config.toml
encoder_arch = "convnext"
model = "encoder-decoder audio transcriber"
dataset = "short read English sentences (LibriTTS-R)"
train_examples = 26041
gain_aug_db = 10
input = "waveform_16khz"
tokenizer = "char"
vocab_size = 32
encoder_norm = "rmsnorm"
encoder_activation = "relu"
encoder_mlp_ratio = 4
encoder_inner_norm = false
encoder_wave_strides = [5, 4, 4, 2]
encoder_subsampling = 4
encoder_layers = 12
encoder_width = 128
encoder_kernel_size = 7
fusion = "cross_attention"
decoder_width = 128
decoder_layers = 12
decoder_norm = "rmsnorm"
decoder_norm_position = "pre"
decoder_activation = "gelu"
decoder_mlp_ratio = 4
decoder_head_dim = 64
decoder_fused_qkv = true
decoder_bias = "none"
decoder_qk_norm = false
decoder_layer_scale_init = 1.0
decoder_parallel_block = false
decoder_inner_norm = false
decoder_positions = "learned"
decoder_cross_attention_every = 1
decoder_tie_embeddings = false
init = "trunc_normal_002"
residual_init = "none"
optimizer = "adamw"
lr = 0.0031
beta1 = 0.9
beta2 = 0.999
eps = 1e-10
grad_clip = 1.0
ema_decay = 0.995
steps = 6800
batch_size = 256
epochs = 66.8
lr_schedule = "cosine"
final_lr_fraction = 0
warmup_steps = 680
weight_decay = 0.4
Rows from block 4 of the text decoder of a small encoder-decoder audio transcriber, named by matrix and row number. Rows with one number belong to one neuron. Each number is 500 + 25 x the weight over its row's rms, rounded and kept within 0 to 999. All counts start at 0. Numbers have three digits each. After the name is the row's rms in percent of the matrix's.
After each neuron's rows are labels from the 100 texts, of 14848, where the neuron reaches its highest value: "tokens" is the input token at the peak. Only what is clearly more common there than usual is listed. The data: short read English sentences (LibriTTS-R).
# fc1: MLP up (decoder.blocks.4.mlp.fc1.weight, 512x128), inputs 0-127
# fc2: MLP down (decoder.blocks.4.mlp.fc2.weight, 128x512, transposed), outputs 0-127

fc1.491 149:517541532523534461497493511515473542528479504508501537498528502488487473502521507521468517488510506479549506461536505491485529473501449476516442558504505488495534531532465475504511526492416531502463544474530515508530480480525479482502478503502477484508521469505475443510535487479502498517519518542503506487444497504525482506514468500534498504532524498505526474474501476513514492514527
fc2.491 162:511522488479481477506480518517492492472523503474501489519426515530491511487446493473483514497548527503536506504451500518507480537486488503521493467503470475508456485446504475492537492489555515455525534515494455504457476509507489477499511535507520508476500498481521519538497492493521448488526499460464517472532486489474551492506540469510493538496523532492442503542513525529474498500497
tokens: "e"; "k"; "g"

fc1.28 007:527491509532536494489506506531495510491517480488521457518474525489521468486462492531469572479486545493459474495516512542473485502488494520502544535511549509491535474507501531478499515492462521538485498511553475515511486473512481492496530474487505483601497508522496511460530517533500478520522491476496497538497475522480508496532539434526524512504504483531522483492512500506505515515488
fc2.28 006:469522510466484501528465483503490522534466532478510543472493493502496493533509496518545493520539503515523500525500496479490497503505516489494509509521492510458477493521554479464471470486503442519486481463458516475495506503489532502545516507500507510453489469510510477491492484466494582463494538471478496468496505529520481468505507528505459458508498512513476571542537473464502479463489
tokens: "o"; "g"; "l"

fc1.466 119:506525537477499458508513446523477490528448504492522531467488490450464528488466533479483499504537494479525533521447511466464527492517476529486472497524519500528484493497506492471491475508517488501524530496489521463494478487507499466427508474500502483516505497493486475491470518442516474490513473500514457491479458428498467500557494514482502535508505508490500486497473494532542506468495
fc2.466 103:512483506495436475508506524479493497524560498515473476519500485507581493511516493539476533487481498495528521474484484533502543530516519509480530520505495489466478495508482523536499506464554525496496500514537498500460466513552476544467466484498446491481479518480537527528560506512450540525516480495481527504457541509501515481471489476491517506528486511518510504521525500509484492504488
tokens: "a"; "o"; "u"

fc1.371 152:569509540473519491487493509480468550495514517504498505509452509567486523500502512442466506527507542500520508529512485541456486448498496502497474529503511495512446496485468508534502493478528491548526493536511467512491456527499454492504498505528500485472518517457509488476523498497503506495509504502493474515537548490513539483495536513485509501475515539487475475458502493544516515552500
fc2.371 149:479460457518504499516490516520521516457466512477502509506558460499491516450502478510507491526522521522496513495517462491503512493489539497480529523505504497544495530508488505516482470517466540524521463426503507517504531461481558503471520502520484524503478501556477530516463490498544533524475504514465507510487467503533483484480443473543489501508472449485523491465514503460490505493514
tokens: "l"; "e"; "d"; "u"

fc1.462 006:493493490477502488532466526473513509539511499526475485530534494480475555510488475476553431586497481494509523519485495495556538493499482503488484484513456513508517514448510492541502461507501462472495517506491533486467516506507521500461482539514490502517511517463466465498484490502499525442504528488491508485501492500495454488523490538513517464475518461467485469482481487477487496471521
fc2.462 006:517512507525496494479506501444492488465498483480546515475500505508463504490520459500525496502489463514511509508479480525493488510481501488486501484483499526485518555479475485551512563527459534484489501532492473553556519528498494480474498497474489498479486480508467560516487484522488473549509473557508494504494510485518531507481501474451479555492499499474495423492502489527544475504477
tokens: "'"

fc1.129 145:523505520484480484485504504522464492494484496518490500498479494493499536513453507513496489517478542533518506486449525509492483505504473519493496488516517567506480469479481501526457459505487501480484548538534501504480442477531549458495505507519483452495523484493443532474502466470471456508561498469460527477483562496530496506514478510490478527463504533531501494543527496514511496505498
fc2.129 154:563553521518508478507494492468495506508487497484494544502481524513522480527520427478507519500530518499535473534479482497518456466482441510530481535523516506454485508551517459484464517511479466541484509508493517490498495470519500549487487516500530473517530501477525506521499505472469486508482519489553479478509537490523536524507526479477540465462516476531475502511490530520513476492508
tokens: "o"; "m"; "p"

fc1.267 166:524534552516520473458488515540462507541509531511425523480488532481523531527507513542487481529526493478487484492498513493476537459544482499484491496459480515507464526502495510529515545503480501547476548531486494514500495490510468505517500507428511493486527516497491528473474488512491523499523490533452525480535511489508485486467522541484473500505502528457500470474481515489462521520489
fc2.267 183:507448491469500556484491529518481531494506436545502473519546507546472476476547499543516500497537521505557535487485487514506521513499515490487506474465449537525506497492517540502487489508463508487498475498524505484511513497519501463533530472513491464493486532447516462528483492505530520497515534498493486525523498517468472501520491465558489463543505483471475526511509487518495492487471
tokens: "a"; "s"

fc1.223 173:481483520491479464447494548495464504525502492517517510502524547527513550551479506524487513499498492510510487476502495492470497495493527524474478504495479506485494499438504502527562515486507504528492524542477482466476485546522473497452494486423502503521499492486521496469488521512492546471543474546481474471509501443489504461506493492440480476500538504508495514515519527530475506514488
fc2.223 164:499463491465473550563489498513484512514492473514537484494498441506525503487549486464468487484497523502538506438528498554509496506497517512457486522498476484513486491507469502525502503514498511476479458540497528477482537511521449500522487506485504539499484509491503492485535480487487500506494494541527531466453484530470468503534506471526501459500505503512528485492528491485495508408491
tokens: "'"; "t"; "d"; "g"

fc1.423 173:522495522507512478539523526539458539498505470515527463540502487498501499547508492478510526511487547463533496571471454482481506472519480475511471491508477506479509502460500481485528520478508498468540552525509504493516488454521522457476467497482487501506513517506485535478518467487449490546512483520453511466445539486530509512493500523524477469546495507499479517532502521505482508511500
fc2.423 164:480530456505495503536521498446517525475474462504502507478462498503535506500515517554509477536534498478492491470513493460552526519503511498473527525447454475488465473495513514487468493526479471492483496495499529491492477500496512509503469484527540504476517490503507475546506467500444479487498508555551479520487553498490497411522490491506485511486464503516524498498501490470475491531500
tokens: "o"; "d"

fc1.323 156:541563483515459494556464536462498524517559491495547526542517529503500495519514510478492510484473514523536462471489504510550457498510507493510455503490503491493491500523508487505554511485535478521504482509512500483516468518500492509464449496480501491505523499487481534451550533495489514498537516522515537489469527470516544506478534515452541485495504505493531491482512504547520501507507
fc2.323 156:500469498495496514456470481496515481545479509472465437517511508509488510495515527523544499503551445513500476490513466507446490543431480522530502512488521478508455461497492497533497489463485500503521488492512462521488531513504467486531526503491474493478521474479505532483499533503527522527452508493483524503525506531430483485527465452498502490536488488488508509498479483464505533540502
tokens: "e"; "y"

fc1.83 163:540502532490480456533459499477483480543457454498463479515473501511483504496519491484501499477526542497494491518506462523481484503509498484514487468545490491494438515534476494507505506472456499518517517467497499478487512452522469499485478470526445473475505528533516500484446535461485534501497495498488462499492508516541493536503549480490481476509497479445498489480559500533468517525521
fc2.83 169:513505527504496512472559494515534513487567533531481509512462476534509509504479538438515515534506445537504502497496533454509491465554494482508542491464507516509508521494509462499488482508523514489500460540465559516498519469461514500503454492489505514506494489507504436513458529487478516516532528495481512513484492505516518480490513491514552486523535474472509493506487481487492495509546
tokens: "l"; "i"; "m"; "r"

fc1.144 146:525497548536507479514504509516441469529467522528502480487432541465502511518513499435480486531496482481538515503507521465506510496516469509481492546535508526507479482469506509493499546478446476512480507521528489492495458504482483515480486525564452475483484515506500498495532478484457503508495463463464533479448529495531507511526492504530531512502488508499493527501478499513499468535506
fc2.144 139:472456499480502492492521538506511458490512479554451462501479482501511504511479511484523528521478484504514508506508475491457489484511489501546464471522533497529490527491506487478462516515510473505495541469509472512471420533502518542484497496475498485543535538537462498499516472496503494502504515493510471532485560482457523456519499509540469508492448493542515471472497494511490483532534
tokens: "l"; "a"; "c"

fc1.354 006:477526526491498483569456527500523516555526495538489495500481497505499487470475493463536451576469493493500493546488503491538523502503468498465463451496483515564524504488518499496491495499495479467493516548532515558483515495499511488485521526502485496513505496471487473497528496514473521467499506470509494464499497496506470467504498544478511462501490473505484418494481494473518508491498
fc2.354 006:490475515546510503488505521472505483453462507482555505486502537460459530493519477480519466484519522540513533517488506494464507488468542494522486520506494534464485539492521471525552538489514491472488504497470473511543488520484507502492491497429491508454478484523447523481467502527487502506519518545519482496492509481542549500514479477503487536488514479457494446476492513501538488493487
tokens: "'"; "a"; "r"

fc1.197 008:490525469494526488478469513463486492484473495509480480502545447528533487498494535496513456539489467467494502503462569477543459489504464477504485547526520477531495483537481494467459552494506505508534489477529529468463505508514500497460489529525504499522514530504531507522444461474487520508505501493526507526495490491498492484453533531468541470511503518540504461513487492502491528506514
fc2.197 007:506516510516488516513528484465488473480532541489521511485487528502453496465520476488479524453519514485484482488545496469498505520483568522516471473506442502476514526509460494512499524556501507500474516482467542530561506496470488490524467458499481508508481470527485495489516493523504482481516434520479479506526518496542500507563508485531484559490527476499503529505479508518511463518493
tokens: "o"; "<end>"; "c"

fc1.176 007:469537496478501495514481491473491541520462481515467489470509477516550470503516522503554441513500455472488503512446545467522458486516449505522485552542542475538506509498506492480483516506530482441516473494504549500478524505538482496493471553509527497473522513493517522529483478484488533516503512526529515526489489484538474515468488513469524471490498517503490466505505501516483518481501
fc2.176 006:512509506507513502485512494479504478456568497509509510467473541511447513486538461467453514469509511507502486487508514497512503493469554512502472497512457495471510530530450529504520515544504544518493518486471518544562498482449484511511493453512490489519474483519461502510497487539503487512527460516506485526523520462516524503545498481531480559493537492504523505497486534516509478530517
tokens: "o"; "h"; "c"

fc1.444 007:502502497515480496451482493503480495467513480489545529485493495521512494469545506523480592460496514502497493506527460510460489493523564521532575509469482510483503506505479503521473486486465514504486498535470514496536477531477455490535530468458531501474477502523522533503526480473504477528471507515498524558509497479519553492498498515499483527513483512496541526529521508513493491514509
fc2.444 007:463468505505484506496497495555511504539520497522467487510475492477521494548470536469466510499504532491505495505532524506477506501537459501503473511505530500510490479507540530485504440489500502476529513494527511465438494468504508493506520538576534498539538506530542475528489508466513483500495498469517519531528476501442493494523516459510527468511467492522477509536512509479448531499519
tokens: "l"

fc1.47 156:472514481529475474500506490521505473509480470529496546518507484489470469523512498537507515490466495517509505509512520530496522500534472509532507506506529452519500475502510475495528458512526513501524532509527497505501455531464552479515480458534476521506531541513538508490505472495508519509543493473515547496516483409536513484556497487509512541474491520469510568507513495515511513456489
fc2.47 146:496483515512527485519508523523539502497493511467499487474500471478510492465452498474542490466482478519496505532521455503536459488526481489526470503515498480523520449534522466508502493546510493501518447491498494495483554489504510518486492500518537445508489490515466503489489481483555507482496540523529496484476478559479435464496484486511521494450518512502521481476457490552484543526491
tokens: "e"; "w"; "r"

fc1.305 154:509500525487446484504473444496462512500480487531514503476466501529444487523478501508462508498509505528532498551492489508482495474499465501496476497485497499465454540473500495491511489504473476479519525524532453468517470515518518477462479518541481486509544555480511534461484519494451500517520489472482542490472528502529492502481548510477493489493492537472473545484447513502510526540497
fc2.305 174:480487504483483516461478511527516536507473501518466486457490521476498508496459502530527578487493518521490491477559499522523488503492499506521513491469488503475473503503487473536478470481517481505483524502528524509469513474462527473490470534465499477528525547466463545501449503518491535443479491520495487512535497494540489447479475532481476521456452482510480495491495520534494508529488
tokens: "l"; "i"; "u"

fc1.429 006:514469471506505486528482538477531502539498505515473455537543487477481524533464491457528428560498482509517498516472506512587534498505473482494485507508485505521489530483515482512504464502496476508466503502507568510467503499505493499452495526499476491533508543488471480514468483501486526459494519496477489489482503462483460474517493521505518482465510495500475464481486495471529482459504
fc2.429 006:508531530517499485503502517440487487471490485488549521481509511502473502455498466487528474470490491519505508507472502514484506519467518480526491468475479530455512556496489473503524537549491486463467505515486483544568521547477524486486474481448504494481490502501484549515511476508485479492518496559497482478494519515532519512511486501477489534482513501449510462461493466519525479517445
tokens: "'"; "v"

fc1.336 166:537507536468481435558520509486481487562455523519501515487491518512498517499541478500485507472533521511533504480457540486489480513469457523487468435497504482514463507531535508487501528518470496504479507535503482439513487486476495508482514511502468474534493514515491505472531484473502505456477467518519479505515455456467554480509478472471522506455479512519507502499500493508499485503502
fc2.336 169:520469493496480515534479553498522474498493467464484479509523521496508502528519459481453497532522539536467485501451483518485502472480510507498479490540506526501502474478506518509485508468533489484483547505518507462465469467540497530521524527489489502522501480493476510508510458498510481487553456485490505514521517498511555482543470434449500469483529456508524480535497489516500481544529
tokens: "b"; "u"; "i"