python train.py --model="encoder-decoder audio transcriber" --encoder_norm="rmsnorm" --encoder_activation="relu" --encoder_wave_strides=[5, 4, 4, 2] --fusion="cross_attention" --decoder_norm_position="pre" --decoder_head_dim=64 --decoder_bias="none" --decoder_inner_norm=false --residual_init="none" --max_grad_norm=1.0 --max_steps=6800 --warmup_steps=680
Rows from block 9 of the audio encoder of a small encoder-decoder audio transcriber, named by matrix and row number. Rows with one number belong to one neuron. Each number is 128 + 24 x the weight over its row's rms, rounded and kept within 0 to 255. All counts start at 0. Numbers have three digits each. After the name is the row's rms in percent of the matrix's.
Before each neuron's rows are labels from the 100 clips, of 14848, where the neuron reaches its highest value: "strongest on" is what is common among them. Only what is clearly more common there than usual is listed. The data: short read English sentences (LibriTTS-R).
# fc1: MLP up (encoder.blocks.9.mlp.fc1.weight, 512x128), inputs 0-127
# fc2: MLP down (encoder.blocks.9.mlp.fc2.weight, 128x512, transposed), outputs 0-127

strongest on: the word "not"
fc1.221 100:098126189123124115111124116094122142110113147115114112139154116117151124135120158139090137160147115135130122120139162123123120172122126157126099102101121125144148131138076154171116142124136166167192156128127168095123127142119123129121085109173149167137114087134162131143146106078159122124171104144199100098132147133140136097140128140110122125104057127110152133118133109165117109126095
fc2.221 098:167117133155115182102160061153123122108101095153141127123154125139114123148164092115101147126108167086133160133112136125109104144126156147145093179106151100120120116086169115113154104142125145140122122155113158131137125096113190070145102137076088126141132125141158138104119120150155117105132157117154132130083129148110122115106129095116135136141112115084139143125120175128110130126087

strongest on: the word "it"
fc1.333 094:131113124092129120140151137127093110112118104159125114108153163125108075163129133146122152168175084117145088152089098181107146121098162154096102144147131124158142126155111138164105116087119147161129108116108113090124118109175113139152109148135127124100134133128138122069158118123109182099113159110119115137159129128106160129127180155127131144150185137136110095103131108090129139145115
fc2.333 090:147131133083106130137146113086117170106121145097110125130151182152133106101099122128147124143137124108131125181147156145138128141124117120135107106161156156106095121083092120107125122134127199137145129111111130172111148061118119138131149113154133111114138169097131175110127124142152184078127150111116162179132130156124145133131123142115088174108147124171115077118127109136117125110127

strongest on: the word "i"
fc1.408 109:107118140110125104115146118148113162140157067111135137116149174120092152145145145107122128174140155116133094160115151155163107097134105122107149164094109104164109131126161139081139112138160085111180121123138143145152180162161129116116103127182137124108093131124119117158166118120119110066102177127170145120127145142159148112134138135147124148091102128114117138133147136099124102108100
fc2.408 114:132141134159108158169082129130122156122100138147128130101113156156178146140126140112154145134113150149160120136099123156133102125130125193094090104147097098141159076131137065108118133146148132125112119129111135145138113152112110118128102072137153128147134105097162158174119109121165133082153120143165128079117112174158099122116108146101136142126118100112115116133149116169158116136170

strongest on: the word "you"
fc1.91 101:127109130075086148151122091147146132126102133137123111145116142143062158070090141072153119142141102135121155119086082095138162120145131161137104123126163086128135104176092127144129121146115112120141128161122126171149149100145134159129140115144124124135146135122139145081127179126098140078120112106130101088162117148100111117103111116160140095126142109115163118105127133086121098099123
fc2.91 106:127134133168128143109051154150126153104146172142118126128100099108151158092118154159203131100135126129133151102135122122114162094124085074123096130125129089135162146164113080156109177109148123127145118129110132124114139094110142146127141137071100148145129141117108126109111129107102124148119109154149163070136141150117132162140127083137117132117085131106121110139104098124130121132162

strongest on: the word "out"
fc1.382 119:120148115167131126138174131155152155143114122142127142136144127101045133063149147124089116154125107067136128139138078110125116133149146108134136111131153137132146111161089082084129096151169161137157166145102128139157155106150134114108124076157134129136145147165133091138128134118131162090131132139105139119108162144132125116140141155113135112119084124098080131145126119078107126128117
fc2.382 116:092160120093147134122124111097146145145088114157124121117129123115123119101120116161150141129124073138081135123115184103112073126131084142136145145096156144154134146138131131117142121094122162098139113123143161125057144141123134111131123140118133189149141109174078120125121121115112121126125149144168137145181156125092124151103159141127103120119123158149116122080103187159127122158090

strongest on: the word "very"
fc1.67 107:106109184139122106121112139142138113156116158157098140150123141131131116124155122112083159125128111123143129134132172104151079132144125171142112147145138132149148127105154141105118123152121084114121159080115120137118124129121106135130139089122127130117166114135146185151149156156167149164090155122093096132126131131160101112161090135111145135113044121139082141167118100108172149075114
fc2.67 103:144152124169107119113144120151159146128109140147146113114107142082144128131153118047137111140130153132113116116154112132104175128092126099129141171130088106118099117136149086142084106110153124118124092105120132130184128111130124064117103176152124149175130167147155131127164109137155116137122149125156150123149159159132146158132149116083136114154158117127124168169115126146151116161161

strongest on: the word "all"
fc1.256 109:088115144117133104132153090117138103105145131101139124131137187111088148060120138129092153127215123117120160160104114122122118117143120120084106136088170091115134121157149157094144128125128130118143140127102140155164129143157128163141114140124119127134122141109143104115168102131088119108141143091099147155138138137116119154161104123181135150080154134124073135101102125131114088125142
fc2.256 089:091137138130149136115155147104141155136103115131096199111112124137116148127147124143170153130091123096094164152147108085144128110111097125150139129142108127079138128102157100146137115113109146101110126097141130122095137080140104153187122140170145144130072157160113094167074165136138115148103142106113168147129111105148122135116094127136119101105124137151077162138104097144117146147134

strongest on: the word "you"
fc1.120 097:150123153120153125151137148119141123172126167191112161166117118082114121058179130130164121124147115109123108101100127105148132157118105130127111108106155144131080131119147139139175126152129146142121150157124136172123106120131169150085151093143142120134159137120098133141144156108127134118158178069122154094177118133114142104145154129145121120122106153127102123188120129148107152117108
fc2.120 104:083108110110125144129185119107110109136144109135135133170151132166109127126131097115116134124154120177147146131114097142138159152114114098139133146067096144105130144115177117128105085110089073140157135174143123106108118093132110116128137145133133167100128126151137106122172145124119184101114080124150136138131159111124108085146123094149116128131110107130110074123139159122166123181089

strongest on: the word "i"; the word "have"
fc1.110 095:134105113129121126140131139148085130131147105110119116130138172129113130122170088126113166171117113108117116140117143115158080125141128142087078096111144106125141081178146125123149121133111077127162108123119083131120142097191120170168113136139121157102134144128122109184125091159084149152162095110124112153111110158141142138128110159158161153118148141097150108135150159108111119103171
fc2.110 093:150151082115145142149109133122132145138171223142147150128172144164147126098157122145154137151134123130179131091134143136125123114107125179110160091162162104177121142124153131129125129104147092142132091125108145115086118131136106139143131133138163124138105154103111160131105168113157188098097100146108112127095099125105175138134147133144127114114106126112109124128168122146136145165139

strongest on: the word "it"; the word "was"
fc1.380 106:141114112140110152116106127142162128132140111145108118114114092144124165101112121124133141175166124128133100130113126148156114172118078147113113097133121092111123083148162193153077118162114131157162135112131105104121111137166102153123169139171161108116115081152111127107125094142125172126101137129113118113100091101138158101143146125129146118101173159150097110137105125093160174151099
fc2.380 122:094161121151138160154144131114112140109140167126187138133144136098114103153145140118113166121141137106162129108174116143110169114080125135146154126098129118123137128122108157161142099136136125145106083109136153075088154153117136151155150144150143170146126170103115162086101142150105133096102105152098179106167126125159145098133097092122133123092082115120131160153131125093159126107128

strongest on: the word "was"
fc1.247 097:150134147119133135159122151142125180152100147131126115138117107130107125098147128123077119157132131063145121142138131158126125160136112194153098103143138118160135117133146123143146120091116127124144125181103132106156092157149093124137156117146133127116176114122114099182140166085142144168158148145138137081125115103136139081166174144119102139163126129142119177152115141098155148098098
fc2.247 093:154158148115143096126128164158136134165085124102134096135120124133167134133129078140142121114141128144078144150130133134117197092131167116139106139115136133114123121109131107118124105106151133106115103111104132115141084159166105098166164130134109143152120153159158107139128141144167143157068133133135158101106150109171119110128136120087146083139109100073101098131078107155144096125156

strongest on: the word "not"
fc1.157 087:141089151082157088147144120111106131115137156128124094166114126076120124134091167119079108113143124151114099153137117148113145142118093085121152119078154106121142108133134124108119078132137136090138122129154167128134097090119123122110056124182139167153169147155152133157167119092141151140132110131141135091148151122168136106134122125107117085106122149130153103164120146154128137102125
fc2.157 091:122129143182094114107140140157100138119155110114148147138112116096098137142099156140059124122114130104137180112132141115112126148108126114125150147157088089146160113110124113140131176157097119134124109114151154122092136098112127110152094118089169130113113115156101159103087152149182111124104074124111109165143100153121114131102113098121133138094137152158158154145113139092097131178108

strongest on: the word "i"
fc1.359 070:115121162131153128170113130151122081111103135119114163141148097081102108125104092150129119106110159124155113132154141111136165142130102111160118121133130094117076118131139191113137124139110109092145142125179163096158127118143119126157087123126100108144132139129154100153140138092124132112065124095171098140125146161126129096138146140175168126125109157142122153128124148069182139129108
fc2.359 058:146133114125098140122124129150098115151114048119120170136089099118110133095139183124167153121149106132107122141148126153154148115150130139143097134174114158108123136107103118155115143135113119118131158116168080114138117098152156163133042120084111144095122156125137107137152101111096144132120197160130146167104168132143130122172146145114127135132142134111156128118137105137138157124129

strongest on: the word "not"
fc1.398 087:146110136121123101144185122151167109146150149141111117122123148126116114146148135124074155181130183125110138116094150144125128167141139131102089124134129132191110091150117138145114186112119146113154185101130152092116140134140116139160155133142132150136151095106104111168143125145165158149125111166139128132132163151139135159151062146096118109118095152114126138149136137130168123123084
fc2.398 090:124140122177137093135124088143153135112169106124139132111102112092098144128147096127127110132086129102134128118137144095111164128106141128171112196108157075138113145078193100114130092157141119112109105093134118107121092118134134109148133129133121154157089124131163144094139120131134086137146099119144153150124141076116142123096097125128139110118140101091113164169120135156125137152184

strongest on: the word "you"
fc1.391 107:137102125155117094134155126167199139151127130100150146143157121125100076120137152141111106113131101149155142106073099139123136144142133137144149154113138122117130122147093148139101138101123122113131127108125100140124135115135153192125127122201147086086142121211128093126146110085149135097129124143123152120118102141167130105115123144136156133118087145139103181110115141102114097149130
fc2.391 112:123170126148151152108145105139136131138113141160108091148128131112139173118150094145117108157087075139131131125119145115130069123157127102161136144108167121124108137146172143126157131174111151082122139121153142139076145106107184126141136121113126137144149138181157124091112125142094128133139148115122176120097114077106125100126153147158117106147119177178140115090123151135104134126086

strongest on: the word "of"
fc1.238 105:075115135111110083151129127122165108138100140155121131137098107120121156110096123124106159092131121117129120140183152116126147112106097092171109150120105139129124130117103170150102131117140089143104120170098103089164150138150130139100130132135149119152179152186128137145131166137167125119146110084101121104166103117122086104159141109100114104130118128130150146165136108129143138204149
fc2.238 102:136172124128105109164063119153160162128117173159099105100140103120152137129132145120123092112118165099133123150129075117128131119143098141139071116171127115113131147135118133136116145123137138122114149173134115124139081132144128157146130109139126110144100142144130152145136118133131086110147149175182136141152094127060091082115098070129162121118128132090111138136136160112108128092154

strongest on: the word "was"
fc1.421 102:128146136148099109173113136169103117173142110139102143123151131119089091123098115137106127130152152133154074145169138167135125126106095116158116097146122091117169109138129144135110149111116090157099133143158125075138168131147091139090093100111121098135174098150110130170138122106149125096142121102153114149158121128147113096136164144109148142130152150119122151105200132137126151173130
fc2.421 097:077123142143113151130057143136126124173097104145135094123118170160150093129126141113132139105169109093103114126131114142132098158091085159137105101105159162109136095074084107133129107085101159136133113132139115149136105146152137141124094140116099138119110139113165122122112131098127118136098178172123119116078167125088129145138117137112070135142143131111111121119120135140084140105136

strongest on: the word "right"
fc1.167 102:124125152151104115109127169109102127118136141134101144153084143102138144116111141138097140162120129157154115115145113109135113133122083150158113117171123177105110141172122101132170084144128116081155159134112118135129185116172130113086140116125119129101149078169132150135171099172091150131113160123141089104137122098121142135091094161124126107105119150176117125125138109137125091178149
fc2.167 106:136165124130115163121109133142104132144058110138112115092102112067121104154139114111104097124075138128141154139107135073128111126202124131118117152116146126126159125144141137128166108176118075097104128164097165138100139156132108112140124117127113133124117137167109117154141153125135143130162163150133100136135128112113068137110142152111134120136131125158170171106125169169153106144128

strongest on: the word "of"
fc1.199 087:126119092132074154148085139107127095105064167155122135153115106127103143111153135168077079107105116110147139157168092143140159119112100159132121146123132120133124060130114162087150141134121131148137147103122121183178131107168110156105115152110121138110151115123124156131136150155143135131107126137115132098110110104103132144148090133108123137123050117145119113135126093120150117122140
fc2.199 081:149102117108085108122113089108135127114148146152093113074143108150115092127111163168129159116114128104146113087087154082171141164109128119148113131150149105132131162139116125137120123094159080119121169153135136130121147132113116138128124137075114129139112139125086130089128137101097142182102112158113154141129175095087134115171104160118138125096130107106105131143165137140161122073133

strongest on: the word "i"
fc1.456 069:142134127128119140122110132114113136138122127117153162100192150109129142094132123120106160171110123118112113119120155102120131120113138125132156144133122083136120120122125152124146112110195160125163101141245134134122156149130119116135010132129093117159138148120137113155128115136140133137145098130129122140129103151133139103155144102136117093119113116121134159115135132129114122102171
fc2.456 075:122133124119114094123104131129142075130132143148125115110086151169117129145137140122124116131126130119132129130125120127148127130123119146127131121136127146110117133132112130149116119143123113138143135125196116128133137138140158131136000129107120123050124112124125135138136132131114122142118188126119109132123164121140142124139136153115138140128146125098128114127117153106115139167125

strongest on: the word "not"
fc1.26 104:073146129087146120122151153120146141119095107152121185114093133113137115064099122132111115120125139136144132146117115099110127137160121134144115133094143109126132094152114141098148129152102144082153185114114112115144157136157161129110120143138119108138166098098102094139179092082113096190144107133171146108093119115114113099129124112104115095122158138100090116147108100132160166142123
fc2.26 108:143129128168104148085118117153123114132166130127121138084165091121090106091083123094139109100165105080123151107167142157110122126140129113126131134117162146084129147071158156129147183142152114120135167143110126118158130120112092093082124111158106146134160140104137109136124132161150088164152126135101151098117087126116135140117133141153124159091155137130126076163131146100100128123136